From a checkpoint of a small autoregressive pixel model: arch transformer_decoder.
Rows from block 3, named by matrix and row number. Rows with one number belong to one neuron. Each number is 128 + 32 x the weight over its row's rms, rounded and kept within 0 to 255. All counts start at 0. Numbers have three digits each. After the name is the row's rms in percent of the matrix's.
# fc1: MLP up (model.blocks.3.mlp.fc1.weight, 576x192), inputs 0-191
# fc2: MLP down (model.blocks.3.mlp.fc2.weight, 192x576, transposed), outputs 0-191
fc1.170 117:159152151173138195121139113122121113110140116126145136104156143109100161158114157128084175201176132168107139148119141171059135082116169176076154084160130157108153105101079182155100079112123178147156156095081134073151123105100117106089153176113150202096084140119123197128065120075124137160099150128128122153122182117162095184126162150186120107130132088129110128137090124148136140120105116116103112132000138168158122171186126132140109063116104168139128121107165153095156167047138117099086125085116163110154132125132158149116182096176136139122132164146146161120054090097124136166
fc2.170 108:078172112153111144123116070154074118107126065164156119099132099115090154143090143058151141109137122147137113113150125116116118111082139071125186125123178064176160152120142101098119090148138128069143084084145121154086132100123096112138124090114115125166108111169155147110079078139124160121105141153063199154045111137107103198085162149058154109108136149109107112165120083171160166130103182136151102107060154110173117130065154186072123100135167151103110119163158098132168153125110215106105164097146126121155148074114100079132133161115052141193104145133114170146132139153099155162
fc1.171 092:106119104194185074183133136120152140102093146103099167124120110114125077165159169192151124127116194182111177175108161172117115109123108169086123163134131088189133107093131129128139125140167120145102143142051176111131146119100186132114041155125133162165154124141169119132152157166128166099124183191178144111132132160150139118148192134135151193119123134168163131156135175108162081129130115112177136124117171113123178110189128168148075136133138124140135110152111117096059129155127150113210101109149136203088133167121149187116118163146144143152175072078175148122111173150136070186
fc2.171 109:093119160099091181101086147176124103156131131184133142081121104098118146123156056086080085079148092077127123108133154076145117145146188138135140094079150181125166190151087130145146128118103086077111138116204088155143114122100079097086189120117109104104106141097075151122115121074094102134145143080127145125131086125108083162085130134110128100132127151116085069090078067128113149157080171131095101193073085190162092136093128123114184131140109130127092177153143166124184117141089094125074182141122172090182098141138133110098161100092132109137068159159089096121173086139128158099
fc1.172 092:100124106100075077120115171082158091111066112136109105129124107161188104116154095137150211136124050070104122156172162153137173135059137091179119147155160092096112139168092164134080112170110144078149122133143160153097097118114086167137100134188158102132165146128087096166100160137170128110162133156104120121109116126100141144116103129093092126114136141134174227080200092123097136072187077069132121132182140110158156120094130096115149112122137084154138098145117194078126122142125150166144142196153061114102106091137127126144100137107076091105119075073076136100158073127125138131
fc2.172 092:140149122122140207176143125163118108166112134138120193122135116109042111116116153088114099094163157164105154133099128091144140127214133166098123144120112155153132149106148123144143151146169092111117109121127108120175111147115161079111200081064052136192103101111114202153104119071141125185138124065180140117135107145130144103178181128163168109134135110150140084119077101148197140136082165140137089090116127122119075144153146124117096183136134136133120141184184123130133154177071073122052120098108141125136149183173158109113170180117156171149178191152141098144133167151156120071
fc1.173 089:133180074124098131154125179142118111140160154132043191150052104110160088115126138178104096162209154126080167155143197110129142137108136141095136099053109113109143113115147088100118120180156113144121155151133132170102141165131140137111138119143151089151168168153076149202105113132129136169160132189129148106045133135090112084122083047116126106164074131141118161099079104111158170124152089092116076177128148103168139118149161130128103181138122153151113123175151136130171095091097166113105107165141091118112172145111161098115181072108179092133163177083100079102094147103134175167
fc2.173 094:097070174108101099123182061127125119150111102106115123099182139091093201139127120126189185118168129150111111152124084142206095139084065144149150167158168194139124173087093084189121157125088147183138099093087127186144127128105089133080062162139129147149122105140157168119132148100085129079066106124126128135167128106115163180158160170092102140086162155119128123132121109099131084170095133193125179082122143115097156125123126114100142163154103125111148103154162153121143121159151098124116139119114149172173155119170054128146045096154146144137118108157191170112158104063090076139
fc1.174 105:139116126154231069106103200122095129156113136165128147083158128156133133149068151148092128117179136161136146060119166139098148126115170112143119110130090090207089082152093126061180150075103146080159142143130180115148145137166165177169138151125180095047087154144119142134164147112068135105091113107137107184105158079163135082133131143080114091091143112179103106086111141140153101107152091115139103104060085124122170152171116114115118078143123130143174103173116149104159143112085124168074127146137126107082209114078106135082121112181103095169105128137119132074130119105171107111
fc2.174 105:135089146189113151084145154176141160118131152101112107129137086128048140143179092115137103115084092057113098096171151152156085202105092107171120116179178088171065112134145160190108092065108125178206140065133069156135132044095123091136119142116081095119096092111168122132112127098078154109089109087102107158114115057154078128126166171115139147096119153118160108105127127131147153155106139142121130182100091150090083089138126121112089118165150078113111150112167099091143150169166116131053140123085121119152183124115137104130106100142131162155143148161179103086124071136093135087
fc1.175 101:087144140130143118149139143121113195148082218139173166047147055181103122105094131143105093098153179134156153085168103118109095092134119088152125164117116126133142122187142141096106083132158117132150196158126177143120174090081113121168153143140079148109130159124075172156155120120093134126086056114148119114112129136109122088124117144242139149123092115147190048132133098079163120121128121118080105090147147092111093144192026122132090147081135139069142108136103126109126104150133158092092088170141124107106110105153176101119155120159151153122166117164152107131129171136065095113
fc2.175 099:169117161135111190173147119157137089080101000115117120148108127154165137138163107123147161128142139077155120133132088136180098118105112140096115153133154135162129076107182176128066118123089138159108160145085146112117099176167124111138088120132166161102153159138126103163142166168104113109084175079063118159103172144084123125107163128113097098143145115151126191104136137175066123139098164141110164102183119190169157167156169072148117112124156145128104195113162095167144140119133121193197203083177090118137163170140153167174102148136130106139109106109130107079110175060154149135
fc1.176 098:124115151087115149124068177115148141144108181122127120114087152115094129127145153161149166079106119109019089168134168123092125127106200122139172165127108159187161127153177097104127112166170175161110150087124098143111147122120052083112184120125088083135104098144184115174169146098137147120136071120054127130154104082070117193142108136168122092105089147143178184142135139066077071116174123114147121118108149111133084109183145113118124121152128119141151113124173115152099090128124103119114143165105133153118135116117190118105108111197088079082079162158059135192114169133100180151
fc2.176 101:151153162131175085081148122157132091149175141168139192144119151094139070136119113103128062139179153122150083093143117161128148195171088146168089119141159124112124142116119141146086167115080120125144117141101179120139118096159199109148147185109154156127151136170088139125033102153097125129155122114149143138114183142152114101096134087100147148105164100144111084087069077154139144120122152175179070135187126156114102140189130115136107133100114168151125101130087174104224180062081113151114116103118123099169171169125065106131158160059145109147099119068200104085112120105164124131
fc1.177 095:090127186090104132119163094107166080084129129068196070077169131080128173106104149140164128134056148131094151105108122123155113072123107127123138136124123145169100177165123115134147128083135119164173198115150134137120134128150167104116143076116144150137143128109153117075123094102121109120138168109092079108188120126118105134102076128133097083124125129147162162129068148134124138189140172140135117129116157113151110135063163131110145167082087173073162164157075051172104113138199175045229120106093133144124121153121156122131191063167155182097148089127121126103094142173126135168
fc2.177 104:155114099139172121170122142187087130093092121092107176174150053150078103140135129117108090105125069123150092134110060137142132153113198158117120094202060123160125077111111132164099114125112112079125108150089099127179148145117120156163103171155090168113140129207128159170122132149169149182165100098145156121146139128136100109160158192092137144148146134176080125083114094138134162091144113105141166063098128147049103091118108145110157074164136124148108111141168142103147135126111081156068165136136109149191161088128052104145075087102164111083107215146139151121150106116126107185
fc1.178 103:178118121154067144142087134120164133156105164128193169156133151080175041067141126103103119108087152113128156137075132144067134115082136098130167106147117144085122106170179124093144125146138146127123080116147139174134113174136148158094124076107096148143065117104165157153096090116168080139162131161119102056123124123141163171164039160150133127107047083087129192161088161077133108091136151151146152140152151130131134061168153100156093141088150172133110129100150109199107070118135136158101160103135183132121108159132186111143159124095093072143094174127158131137170197114133100163
fc2.178 099:131151184167182106077140099147110108098098039081156128125110160185088144136173146173050129153150134117108117136128187174138067103178134112161141107149150126067081176126080113163137152150110161093148148167089129170080129102127175114114122159168183144169117068167179122098114136153119172133164101042102098119140108122130126113122124076093109135189116151147110087126168126141088082090068118146089111121111153135119100152111135152090146088116129165140114202124087159089138106117167149116148159201162137143128142063129117095079128110077084062118155140171151083144091110112130133117
fc1.179 124:118108119201158145088142102100093069115115122109134125087142141134135099095142116177100120129180111155188113096100101144152121116121165070134069135145123034086154150133125089105189160153165138084104107093120073128215156162163118167154175118200098157126078122105082166096161108154120136135107119079163085101045168112164137137146138186148138120103137078148100128122108144139087139118136146108106146112140155140102177101055134083131114131111176162126143132143096074144148093101119096130097085121124106127103144098116122119119119064122137059175129126105188178058150062142149179089
fc2.179 123:111075154143172135128133137155094117141154094098189116134154155078147141110121181113144131120110112171104097095120117144157107139167142104060042099158169079112115163151078101132162128119114164129102154084134067147140083093130141140186156132092075125071117085138182115097139118150136110041129116083104049164155189080142100113172159143070114127134181144111118123146100099163096137131107120151119178161111160142076102100169122068098074145116156080159086129084152078138167134122188147144170168127098128124156180165152085115091163101128144154124109129139204127120094083143070144079
fc1.180 109:179130143135183116086101144144134123125137084182100177138200142147094080165182134151146103110110157149110158135120087094115171087119151169132174141196141117110074102144145166142087101114128154190100101099100126086113082107153142127143133133110094154100145196204157138127147126105171170164132140036195124132125115131136126071117116162138092149120076121146094147177115142101101134124125148127206091102163142207091158133133100158123137210108103127125175128076120122126152122120158148099113119111094144135143167152149093185090159103194145124160148162207098218122145109119103169121
fc2.180 096:095136150090160118144157124111114121080089159131123139109160079090069086138129089124086115066090087102215052131108135089134074118173160107128106103180118114132109054173083105151090149164166042075104096142118098174133145130128150132125168112104114111094136129058089097123094115096093071126154179120055140170058114122120150153126183120092110107129142131140110116162091090135155087145176132068145114127122115111145102137117164125132102150133072066118111113164055147113154154139082109146129130152116127097175051120126196128128082147069140084150082145092133107127103111142154130124
fc1.181 094:098129131118139181151117135060156099130139106110109124151081088146088152118101141084104165156135138073133163116158149148210145109135224111109089183136005137126145095127212121099140103147122174106102140130138166110132150095162149174133126101140127116104127133111111082103055087147109118136112128075125069176138128127129108114129118133170103088090148121130128187153056092168134076109199162141124190056117148168170089160133110096153150110098163163131101119168120112109086127118174099129131150105118156114143082135138161154155190169160149162154098136097168124100123079098148108070
fc2.181 094:174076097210136064149116103162125135119170157179143116124156141132191110155097081145147115127152071191110102146130104114103100092136107133081157065111144117133169067119044110161139131122114099098108111121134137131148078183082170160122135161097093169119146074186111123128148136141104145123156153135116182084094136127119219152118145103133088164110111115130148063170159179135099116115102105131084099172166102111121143139111034138176188141134111110084113101105143154135087147105047176132058091116120083131113131160127108067144109120110147157161139149167159127137099091138141144189
fc1.182 093:106153128155139125086124097104133116132128130172108100165089111158131134197172147129158102113097077086162167159160163137124138170150156068098125183166133154197111131101061198149155110148179124124155099118144052173109099109141117091029173118110163095096187115086101071085118162148117127166061036154167102119134133112184130159114132155105108146070126118136165149109100106137123166118111126129160096148113136130120152098128114094139183070094121169151135186163110155120113087102144100118147140155164107114091134128108148135129129085115108122090233106084114169071119074110113127114
fc2.182 100:130117154131170108146115120099149182116128108050109103083127156129145165160103042135131174139120140157125100164106110118207110124115131155138150104157073135114085112105143121166112076127124138101111223098141156077080159136149142133188110099159094119089130122121135114165129091118060101077127128123103185153163147125096073115126188148047183109139143097128102071154154153138158100199155081150106175116099126130094128126149127119125098123185159062126148122130077128111120158128089184077120087144100087135120132167101036129077117152126116145161053168188156121133110082118097128125
fc1.183 093:081116091132123145152153118198112108113150137115215070113120100181122140165134083118126142092137173069139179170088103126116155132120113187134103165104087110098139097144134121137144116127133115096188169093126171166091135092136157089127153067132127135098114113111042150094071081116130115151149084106124202111147117146130131127150098161189102131142111170059113131160139087152138119148175043138146089143074169140101190133150171156117131159112195118171076186144149114084107075079130165133126163087122134125111111145067164103162108120095139127105156073096173129059096153112134141096
fc2.183 099:158108120074130114065115142103098135138107124128117158118096126151087143111135119118186122180099047176122070128149144124105065172125133059135129125093109117112104100178113126114115123135126215208118094151142108115196128126146064174129154172146121127130166083104144150138161115161107151150176177145088111180124149082134135104090138171128133131159138075166144137133177113102079167088103211136137137117163141077123064103098088118141136096083099101136199122089129108196148195180176112160106076147165141172066122156153142132128136129136143142155137172139101099173126113173114081169
fc1.184 094:171110104119105066161163155163168129107116180148110134136181119142148102086115207117131095182152067134171167183117132121108140173136161178146140159119104143162117108105196139101151080147080195187108145178136178139121086175200124127114148109152099126167152126131139119084103091083122147086092121110081118096123110179140060125096159127182073154186132114144109116160107111101140143099177133082146055137096172076129090137152057145051133109123149149172141162113132090182096110128098135138144105195111135142119129086163140122135100142112105178154174137167175148136131087133145136083
fc2.184 097:095152182144084107126091165175091139159125047156111076089116101109179136188110114242136171115100163129117146049162170147167138148093140078082107099121199121096116196162118166115147083120128095115105160067180105122109107122101141143155115129165131092101138122081103083175112110137144106105137121122155084080176130087122144141126120165049186098148089134141117194120138161121061127132092148125150187167098114168100175155170149131165162133119164081143155119149159150113167109141151072180097124126131133113093113118101122095127120105110154120171114116091119101074081128158136115130
fc1.185 101:113108145111147132148139110158131168111145124161158142124151113105165142141131083163112154149149132112220170151047124167133133103131146122133074159155093166139145125139155117150159100066076135105069141136144181080105111195074131084146103112046083075089131102205109153127157065092134152108155163073104155121132101160126127118149169165165175084073181107138126159111058085203191185111174134118134176100081139135121078149091121140114099147137164125126194126175154084128116169140146100161113082126166142162105106135114147160111157136116128157172170155120109146187108111137155124099
fc2.185 106:128112164204089129100092141081096085119094165103126203186134136078097131096127129142179155126103127131111082133183129104184116209089172095104104108121103131103140115070129126147157095223111145167105136098095123068218165116109088109119107148153109116132145095105091122137096199143151094145102136144160108137144116080124132117140116113094104086151132119109137120126161167089111073060131115201155135164178128103123135147183135180181148129133185115089100120144174120159115123090119143140112189130144158075107179174146111116161064115135136093187119128168137153174145114093081128160
fc1.186 105:106207040116146161186118068153166120081114119098182162115168134151120084066121110121117117136110119064108119117035159117152150150114155120119103104121142107092148094157177156128097144081128140128127118127191150147157154124105114186051116103157145081078197178101164132083087100097081108117158114117145132148081122175157139093141137145145115124141181130113145145126090079085164091130160132120117108123142182131143145103079150096120171117078105089153131123114202158177135071076170107122133091127095162139070048109136097165147092086139170091118103086111141099131123112112130099125
fc2.186 094:162128155105137144054144172114114163150157156125112099148134084106122112120145156163124152120088110181112132142151184167082162113208132152127179161177107150126158111106111059106137141156143108121121169105051152127142152101177154158161133158110157136178150145167087117122211139159139168150166165119129130176156174059111128144119122088091109137141134125135112105113149194125158137152058122143210111175131112138162101144150139187166120080175177128126140147177089113073106095148122129100102128127111095132192131157167212111138127193083110090156163164153111083158143143130184190159
fc1.187 099:106133148122098131164167111117132160140067088108106141118101091099134163152120081177145092096157158181134172096161118170120092124157100107131070134103108174119137156141138106119145057127098125160163151157085089131132136116142099154114087161165114096117120155205065158027097106161148099155131086200135140144136128133059132080052111095190051159174090085146156174118133195084109136142121139180106144168132104072148164150139113067156133128151144150111146142113070184116170131152080105078125115169155104102135112160155163140081128160107100094093151176141138166161108128124128143093
fc2.187 095:176077105126127127110083116162086128176180166190107136117116162142126072103131163128146156146104093086127081137107164122151203153055143133147136116139166112089122082109153144202087164084150154097143116126153151112149153130163130077105178091077141175163093116053155132220098169111119176085134122115110109096127146076165104142188129126052177111112141111117096109142115075171159145158120091088108141117103173183140141139122114128142135118099120088135114125161171102128073059092106143164146178123182128140121128144115156064151124130155140145198088172125143101107189102116134084158
fc1.188 106:155180154182127152119175148105121162152082065077160071176177123104159109118115146145115138124108148147135191141068149091119102108118122166148174103070125103112121155132153141090172149083155112181059112059130137118063116142076149116091112113125151193134088131131138154192155165085171140094098081091116142130048131119149119135111102097178136135127112169155183150117154151111082123119146141165110164192123098137098166133134128096162098147062065156178155107101053113153123090092099153106144109106155116110126161064079169154150143145157171090090104110123118075109120112102176114169
fc2.188 101:155095164125166097110093102159110127201091092149150123138140092121096155175145070145185139167094094176185074141114098136096148144107095077109206143107122186140102133095127106139136114156115134044133111121150149123187152104140055148114109135150098122073126122099091103126117150160127065161178137139152091129200148151130208123127163170152146156123102132161119134204117105094115120160150127068103147104117121141170168159067110183104130116115158039112183124132131062149076191151139138173141110167128167131129092157102180134112092097093107173114141174138145126126147172121109141121
fc1.189 107:077096162096138128117089167137097135127158128164135133114144161106134075085184145097113124127083099130066102099169159100127170123139165097102141094166116076162157105144120124112135112178103102145140146098145153100137092125101124069112124105116146110039186174095144126165102094168173126108148148112150097164128113129137139124112094135123101157100143130160125194121097117124101081116176109110095068183092110138135131084199118066121113124218170086123197127172096160123159160147028138166134187147114155067111150157073163127098136108174087136059122129089125081101118186124105137088
fc2.189 100:102083151120109164100109161168123132175143065104150123082165120113159122108137114153124088099115110147143123090117100098218099164117086173120120094113160132109150169140117134169127140108104114087099132126135061119114109127113135154148145107133095184138166093155165089128098100074061130071138127151108094139138137153086178134178176069116163105105154186062128138171138075172146089106167127141113132124162098126100080117118162101147125094103135065105152158081131141106200153153126136213090082076118129071158144122144089146114139120070209165149074106196156171137075129094097158103
fc1.190 098:134134087164136148167153168111077118110146112104082130123177079114070115107080183054144149149096091119152127089107148062143119073138138136129119119147088145113061132178128143115105164136110145130122122138062125108145107131112175158107117130052116174130172119108112086064119109186105126093126143140087155132076121087131159051132112083144081104173133135155140139112115148162108123149150137127154211173127119093106118077168123114077128081096137144110185146109072041089109115084105200053134124120138101119187075120108134124158118183193147155137174161132119154144123120097118133070
fc2.190 095:113103106075102113131091146126095151185148135123116151101128185153150157179088104164118125111156137114145150180130120119165138153114109139097147075133166108161164121103121106140122116079106113137117092102179161137169122133076070079154124107184105130106178117121112148148145096126108177178101118134187057069122070155088139185146151143099118145125097156133116176100128157119126116102109143111092094088107199171088122121075135196160150096166128070087088096162173190140144146138154123206146093103090070124093093177096133075098138066137143076135097161105149086076088124209150154109
fc1.191 096:156061165109144075152135166152121165069139087236167111140163109181106114124149147165139118073110081141110107154124108148118167089196177109197071130093146132157098072074082079067119104098142138125078176084134118138135107111152136088150136106125147139108127140151156149117157079167137096174141089120071096131196170107132117137102130104170119097130181134110138087134101135151117157134106117127119132135110126155154064101138153107135100117080178111136112133146128161143111051145109083110083066143139162127184060102131084067123071191163135099140098096115102086150143141135113117166
fc2.191 095:078128171098164139091151134120145117173146103056110139126053125090150139129096140094196173184055124166136157142113192128121104119052077150118103129166113125118158095146159183115166124142101109158159138135120057127072113087152100175125083150163086159145153101102080100126136125149071090163087109121129135166112160133110098137147140151133246138082136126097202088130147072163141133076106132115092117162117110141142095118136094133122153152125110150095129076123087120168164189159086127138101117085112112097070153184095163109106120097144171183116111151127121168112104155134067138122
fc1.192 101:063143101171167073123161153173136208133088150160148149167199094148108113140065140128123152137108156172142066144146139084105144160146128123122091142133046083112125095066124139175152056100137141149115150152138121137127121111122154092126123124065109100158158190156095138113169169132068141128142153141137126106069131157106122146152176128083137118145089104157144137095108141123164114172194125125154118148118101088133148132158079151191075114142125169132121104096165092130084063093114162116152124075166074151132187093159169177112134161096184116159183140183160167126116169079162136174
fc2.192 099:114167082074098182126171171090154046093162074093130173124109154112125178123149091102126086089156098080151191063146057130145123120166108112111105173126161195181130168105117105083120168126144172136102103116131151121130113124098116138118114109114113095086111116094128151121088190142122131156129150157130094076173100066085104140084123160095153147143133157123142111168122073171161074122057121124165118106183170150143139115142123125092130142101129118090142146168106079158150157191151068149140159143111139149116088123056193125090145099068118138121183123142153115068114141109107130048
fc1.194 102:113098125133200165107088178185124114110135102148117146142153136110079117166082162149076132134133107133101170093121088106113097150130117129104094131137108102083088137126136192127095143098130078089158124103134115168150126110177092137141155123171208147096160105070150140122095094125157120177090071208129187152120138136202153144114189139127062103142133089168107108133123144116134170122171123118102112186168044155118124088080139122132119148101186105137091100147144082205132080153140131183101100169109127130167106091181140170143128096162168056117107211161135108132157157149148108112
fc2.194 098:112126128165095063138181081074140140123173114100169135151123133131113142124157181115136139122117117048124091177162155139158145210106139118160157133089179134113168142181098085129130092123114156197119115140148110101126124112126127157117073154124089124096099120119124119099073163151092105072115093141178140064098162074112108127127102107057174177083084157129126130156132068063084103112104124162086137121115148166187134216169100124107170106117137105132081113138070164124106132154113142111178175102179109145080101130114096104138112092075122082120113092053161172078115085127117139156
fc1.195 100:155197138195144181160138139173146092128139117116061141139097150089136175145152109132153130109144148159124163125147105120064166087150097154077151140136104149115131133144060125151146121131150107190141117099111139113100111107146086132151137126066133102062170137153121106108075092128106146083153165122135154143110111135129125171132191096075074104084140123117120119108104143152156155211128103163147110147065135120105118128136078125113138142170204142066119145117208110155145154119110093081101114110105149109171196123180049161184138109232166094118145165144123172163164180127160168127
fc2.195 092:155135105117086160140136143072100119071141103145161126115156167212100115085132145142115108124117176124172158101110172119115122130192104147191133114138120124183079093114165114081085116120165152095095132185129124116144131181133116088120080133160079171123067122105129149079094182067132139146123141101139116097122115106072123110144108118102097162119139130119093074214055113115118121113152137125152137085132144150146126096134083188087096155117084114123136158065071097119169194151145088095128160141096060151103101193127117164091142160081115137196095155147183129061142143116102076170
fc1.196 094:115113122115188138174161084080160082099137081170117185146177133091183139161144172125145153159125121139148142155127176145091127076153078155143146139088143077148156091124135133138160137099155098122140088099146236122140098088119132113123143115075158143154171125107127109150160158158170118128175139110085138111122113150147168149188151134112117226115161096133164145141077120129100042071189130118148145114159148163102103091112091136147088107089122177143133067089150092070117130151087095098149134071140088109105199108137148213129085083168172119139124077145123108132154143158152135151
fc2.196 096:130116164128099136139089111162118221071119155088169105112133085132076106128115152088255079084110138111138111105104076089108149144129177104132185096133121135120101114134087122163115132130143122084136114103149093145143148142131072098128106123148057108153098142130126179174110130116115155184115050094179030117151121132094096155085109165167130113148094153149089125156167101139134145190098140102103149107144081169087110186148144115121200123151105113138125171130104116174102147102125124107156103134113132061177105147084083107085148131087074124118136181119139171125143144099151068133
fc1.197 090:183188110142126112159138127223110073128132161178049136163073049141088107084071106124087109100140187110137167080121168137147146141187120094126107091127110099159143176125133133156116132132101144147097149144203180218109110071136136161133140117072178122134141131131137131123151128102133144194123150143192179116129141087086152119170115159142176171155164150122086059121123150118173155139117119100091112157126108119155092141213130144127165115145137114114184146138090116154156134146108123104109077124090168145083157087138150087178159144089135109093165138156092119150115120111180160158
fc2.197 095:099053173114108082105201142138131104126079087115134117127137155133136139124098200094094181136171109144141066163146150136157085119125118185096100185120106090087168097102146160078133121121118177172099089109139097136127199145084079159127189121141177139147150092144094115169184164148135159114103122168055090131222190134079123136107108138098166121082098174119156153151158134104051128094100152145135131105145110128111153134078144082178108135100139144106112149154130116131122109163180105137188149185150094128178118141096075176129102064114094130132135100097114122098116127090084117101
fc1.198 090:111136139170164143158077135231095133123090128057112101132134148116066030103167110133109126222172097153138101066143156146131109143168124095074068126180177119165098165166129094135097113109097129129141128065128104092155158155109135186116100119135145142130149123116154159138102083113128189204184117095105146108200176105158109136123166120118133155149147129178142093132139078106107119087140081098096163117095166161143080150107109146101133152134143111112137181126119100126150092161100159140116165100155117111114193130124108121120132157138182095157134207086138103169063143153161138108
fc2.198 092:075091137152090092131147079055185163105095122178151158175115081147133202109119095078121111068089140121117157195051137128128165140119137174146156150104116156135148099111152176119120095112160087104120139154125114164102101100129162144144136153163156140096133146139119082091121070150122082109078129195117108101035076125136116154133102144123117104110116121075145162116154171125145094152127159123115129125167079078148194119160156071173086147114080186140107083070156155082116143147081095138161089108060130162136072153159195166118133109096125140131096102160115152070147113133110104141
fc1.199 112:158079103113136126209125173127126099167137124073097079064151137131098168060120150120129128109221150111099100144068141082167190146136138082142141150162098171125122145217137128079088149135121103125129107138084154131175151162152096114138190089153076103128129112081156147116143156147119115135100113116073146061109132133180179122141122148160111070127113105182119135127087137194120067145153145144155143141163110136045165063151149087139108139099090133208135074129125113167171112097112122114142104135116137185135123146145130126141185121163127160178100108104191152099092126087160139108
fc2.199 103:102187148150132114092111109114173070097127142136140155116126107119187163129103145097134103123169106197117110151116148174142090095087093114138166150193116106153130173112069128101114157097161116152135067134109082136122171146124071153098146167111107090107133130140145118146166182108220106149179119115183116127130139100124173167136082166156163098164162154170181166180153135128136164154078154134117140138125147132133076066080062128115172078092105137131082101150102122155129141183187086132191197157121103076107113061095114069063090128127150149077160111114155129136093111147090120139
fc1.200 099:116204113173156089097137113111123098141135108086143106125133136124097064132148113132065191108145123117122136108139106120117144062123091140138094123127076091147149171147114102140105115148100129083209101160051078184106182107192134087100143127181224179140073131137118159144121083123162155129135170168095126098123149108094193127119122108130143143088170092151155148168145119112142109085136120131149085129175151072155131119105120142169147175103148142143197163101138098140136111149109142095083085111140074063092166214161179104123175158177158131151162155148083123119105097106155169153
fc2.200 091:119049121132116105135118124161100122120143110170091127102103173163161168125171150157182097109180124106146096135088152098153158151163162107179094113134171152120180168116114198098146093101115144172011158074172100148139151104142127190123112167144109091115119136120157125136132109125130132043091131091154163155127130167142076154141197113122114133138114162168114143087161172098050137139088127139133157127079094182102167118141177083153154095127081167103103156153102170154172108192162119135122143147110136149123056131119122125077099161111076199096082154125165123144132139169148141079
fc1.202 090:116085107080156135138089098081176209162151113126164104143166138055097128169135176113131082129119109145205101140182168143132141093107127129130189136162085161098123110141127143098133130084089128136106120104184113148055167128123122126145130133114130142085128134061059108117141111063150138166130123127102084113125059150131140120074122218182142088114130114150154155099173148158158208118118213139154146119151079156102096113107085126084145107121130154113089086119167124136072086161145132155186119076179115198178087124129108149136104111107145127138085121139126176153106171164115099143
fc2.202 099:113163155205111135120173122122104090097105129136115158097067112167187128139092096151153148121147171128133123169139126100161118175139119129190083095096160092162167169123124131115183094181113166117141141180111128142194122119134125181114091072133121127152146117225154186123157161154099143082124113108102157131154141138099157118192139065118174132128146110099137139132105098092069112164118030129100166140107171118104094092122148125167087159126131153105105115112103135124218103109135148133030151166057116100152150096141115117093158133127046141155188121139177097095118100098133129132
fc1.203 082:098175165146141135136114110067112153161148162146174099146153125124109123080135112167131173130111141112110116102117197204084137093124197083132142159134100150123094090221131134082118138156146068105172190108171136170143176138118075141140150120118089175113081126108116128084137147130102106130104065042108086076139080081135158166078111090112092112092110179137158157113073182152081162182138151107067195097136122101113062123097115132155137081160127138091128125170145161097118105156087093136113120091122143104115139149142202136149127087138094138122078156138113174147075159133125142138
fc2.203 096:165122108087147100122116099159096082160089108116108215096103127131154140144164131067054152127150134159121114110142057129106100185096069103109109149102132101208165132035108122134146109061128202166096068109085150082155090152168145099130133102097152064132165134115173181131154130144175150148158169161128105129076142156156148109178141191155143149138096067126122087144136075113108116068083115173148060122114122108143157093151135171117146136120107111133130114118100124147115130137117140181146118162170124156140135094088104093093102142102139073169176116157113106098175104145102125063
fc1.204 090:125128132080163092176166160139148104098134141196179127095207139076116104132142171070125116105187156122206122096102188158178147175181202171154158110171146162143157112138143086123103065112103110106116141179149104112093145178179146120143103078114094083094150160110144153105117129107115091124135149080121127145130099195193119128081187112178108155103107060179139138098113087138120193193157142119116107117114091086093082141071093119092114146103102145113120112185125156170109190144103174129153105083127157137139117150139133159119098113147149127091129169140152158114176134115124092146
fc2.204 106:137088125131117162150083059115088083175119138066132162199121166115090182081132102191135147120121105155115156092143094130091145133102100067119102045081101065130131161098152169089138169136114165164062146100108138128145109067084088145094156133122122126103108101102095091169160191130149130094059137144143085118149106107141128112155095199098078103102188107136112175108174194093099099115111127128155178188112107100120174156161143157155113112126175109131142146123196122144125106131182116088065102164101147144108117148117176134108106118129126088184155149119092169189152136139111127130
fc1.205 103:123129174133139094136101089106143095162153081123135118156161130124140093143110065133120171120143153149108158150088131176072156115089101171134171092100118153107141176126104140137119108133139173129094128068163187143087184102170149097153095183155121084075092105140082080138118127136199138107148237149116146140161102104162147121109113172147096122154062167130162178060136081156096189127118132137169052184147164102118147146117129138135153202102170139167162102155128178116120111125060130154124149134180104130067156108103204180121145132160139124111130124164134167098150154133103161075
fc2.205 100:191138142106106137108111105168156130112092158179141100106107142123148112108139147221150133122114081105147081127167110091196082089095142084165122156168145082145105136199128113124148111074145181171068136167125101169159098076127074190131122144110136193195122133139176116149159111141088120178128099143071078116141130120132122120159197104112143126085166139135117132146108116108128104141149115139110199065112096129173103144103136149147113039146125134167073151134063147157173065138179162166144151107106094177176109110100094077096101100096153114117134186125126126174096088112139146136
fc1.206 121:099133122110152071198079126168123090127086127196150133069140197119110101116102132064082142105114125145213139134144137158140142155096116125134168119185118117086142138117169137106101139130165193180096119132218140132157142151102197113114130168167139142078136206137144161122122064082085163094168129135130141149097096184069098117085131139150152119140103133138136133143091077087145132111156167107139107166108162120121187071103155120097140118121137125144118153146195152155098132154183147103105154131133143181075094185125119126124128133084121056128059093081137152140148188111105100163
fc2.206 104:118106167116162150188113123119151135138099173121076159157103136120113115122147087128163146116114157160155106138075145137146149145138132140172161119135131083152130090107125124159115096157130149137174126128091114203120135147191062095106141107100102078186175111151142146111135155104115196096157104186128131158142174105093133125123106104174098115157153135137198149153141127113153161110136054077181136106169135093115126159100149085116124109127123178131144137176118137137040162144132160109058042122114202181112134059119096119128103171131072089120140133131173222190060091109114087088
fc1.208 098:123097168129131122169153083132105123110127104109109094139163114086124174075088127114144145168130109124112106127064132128129111155185096154139089152084154159112140149134153195099115130137094169171143129151166096118134118115106177093138182086096102114129153102177130095085114057196109105096104113088109153138153064127152070101107101097137153102094120059146128114174080120122106147099136178056103150097151078119119135195138149051148169070109150145143103182106153069232065154143118093160098118106113127176181091107115178142118135063149113157137115104085145175167114150144115099133
fc2.208 096:106120104176142128067086171096091068145096142117200111165117115165110103119126132132094156088155162157142152135178126124124139113091170084095186078185106136107128112100071067158132093168147106077073137085107103138097185113089129119145125148131151163173114190103137137167125158085155107143099153137117155148107158095087136170129165124109066143137085176090056142131220127184127097073102083162156080183140160130102170126061130152108107172158145126167122124170128149099091098087124149097160174154110088076103122134158102179161115184115139103148129144148126115148169111075105155136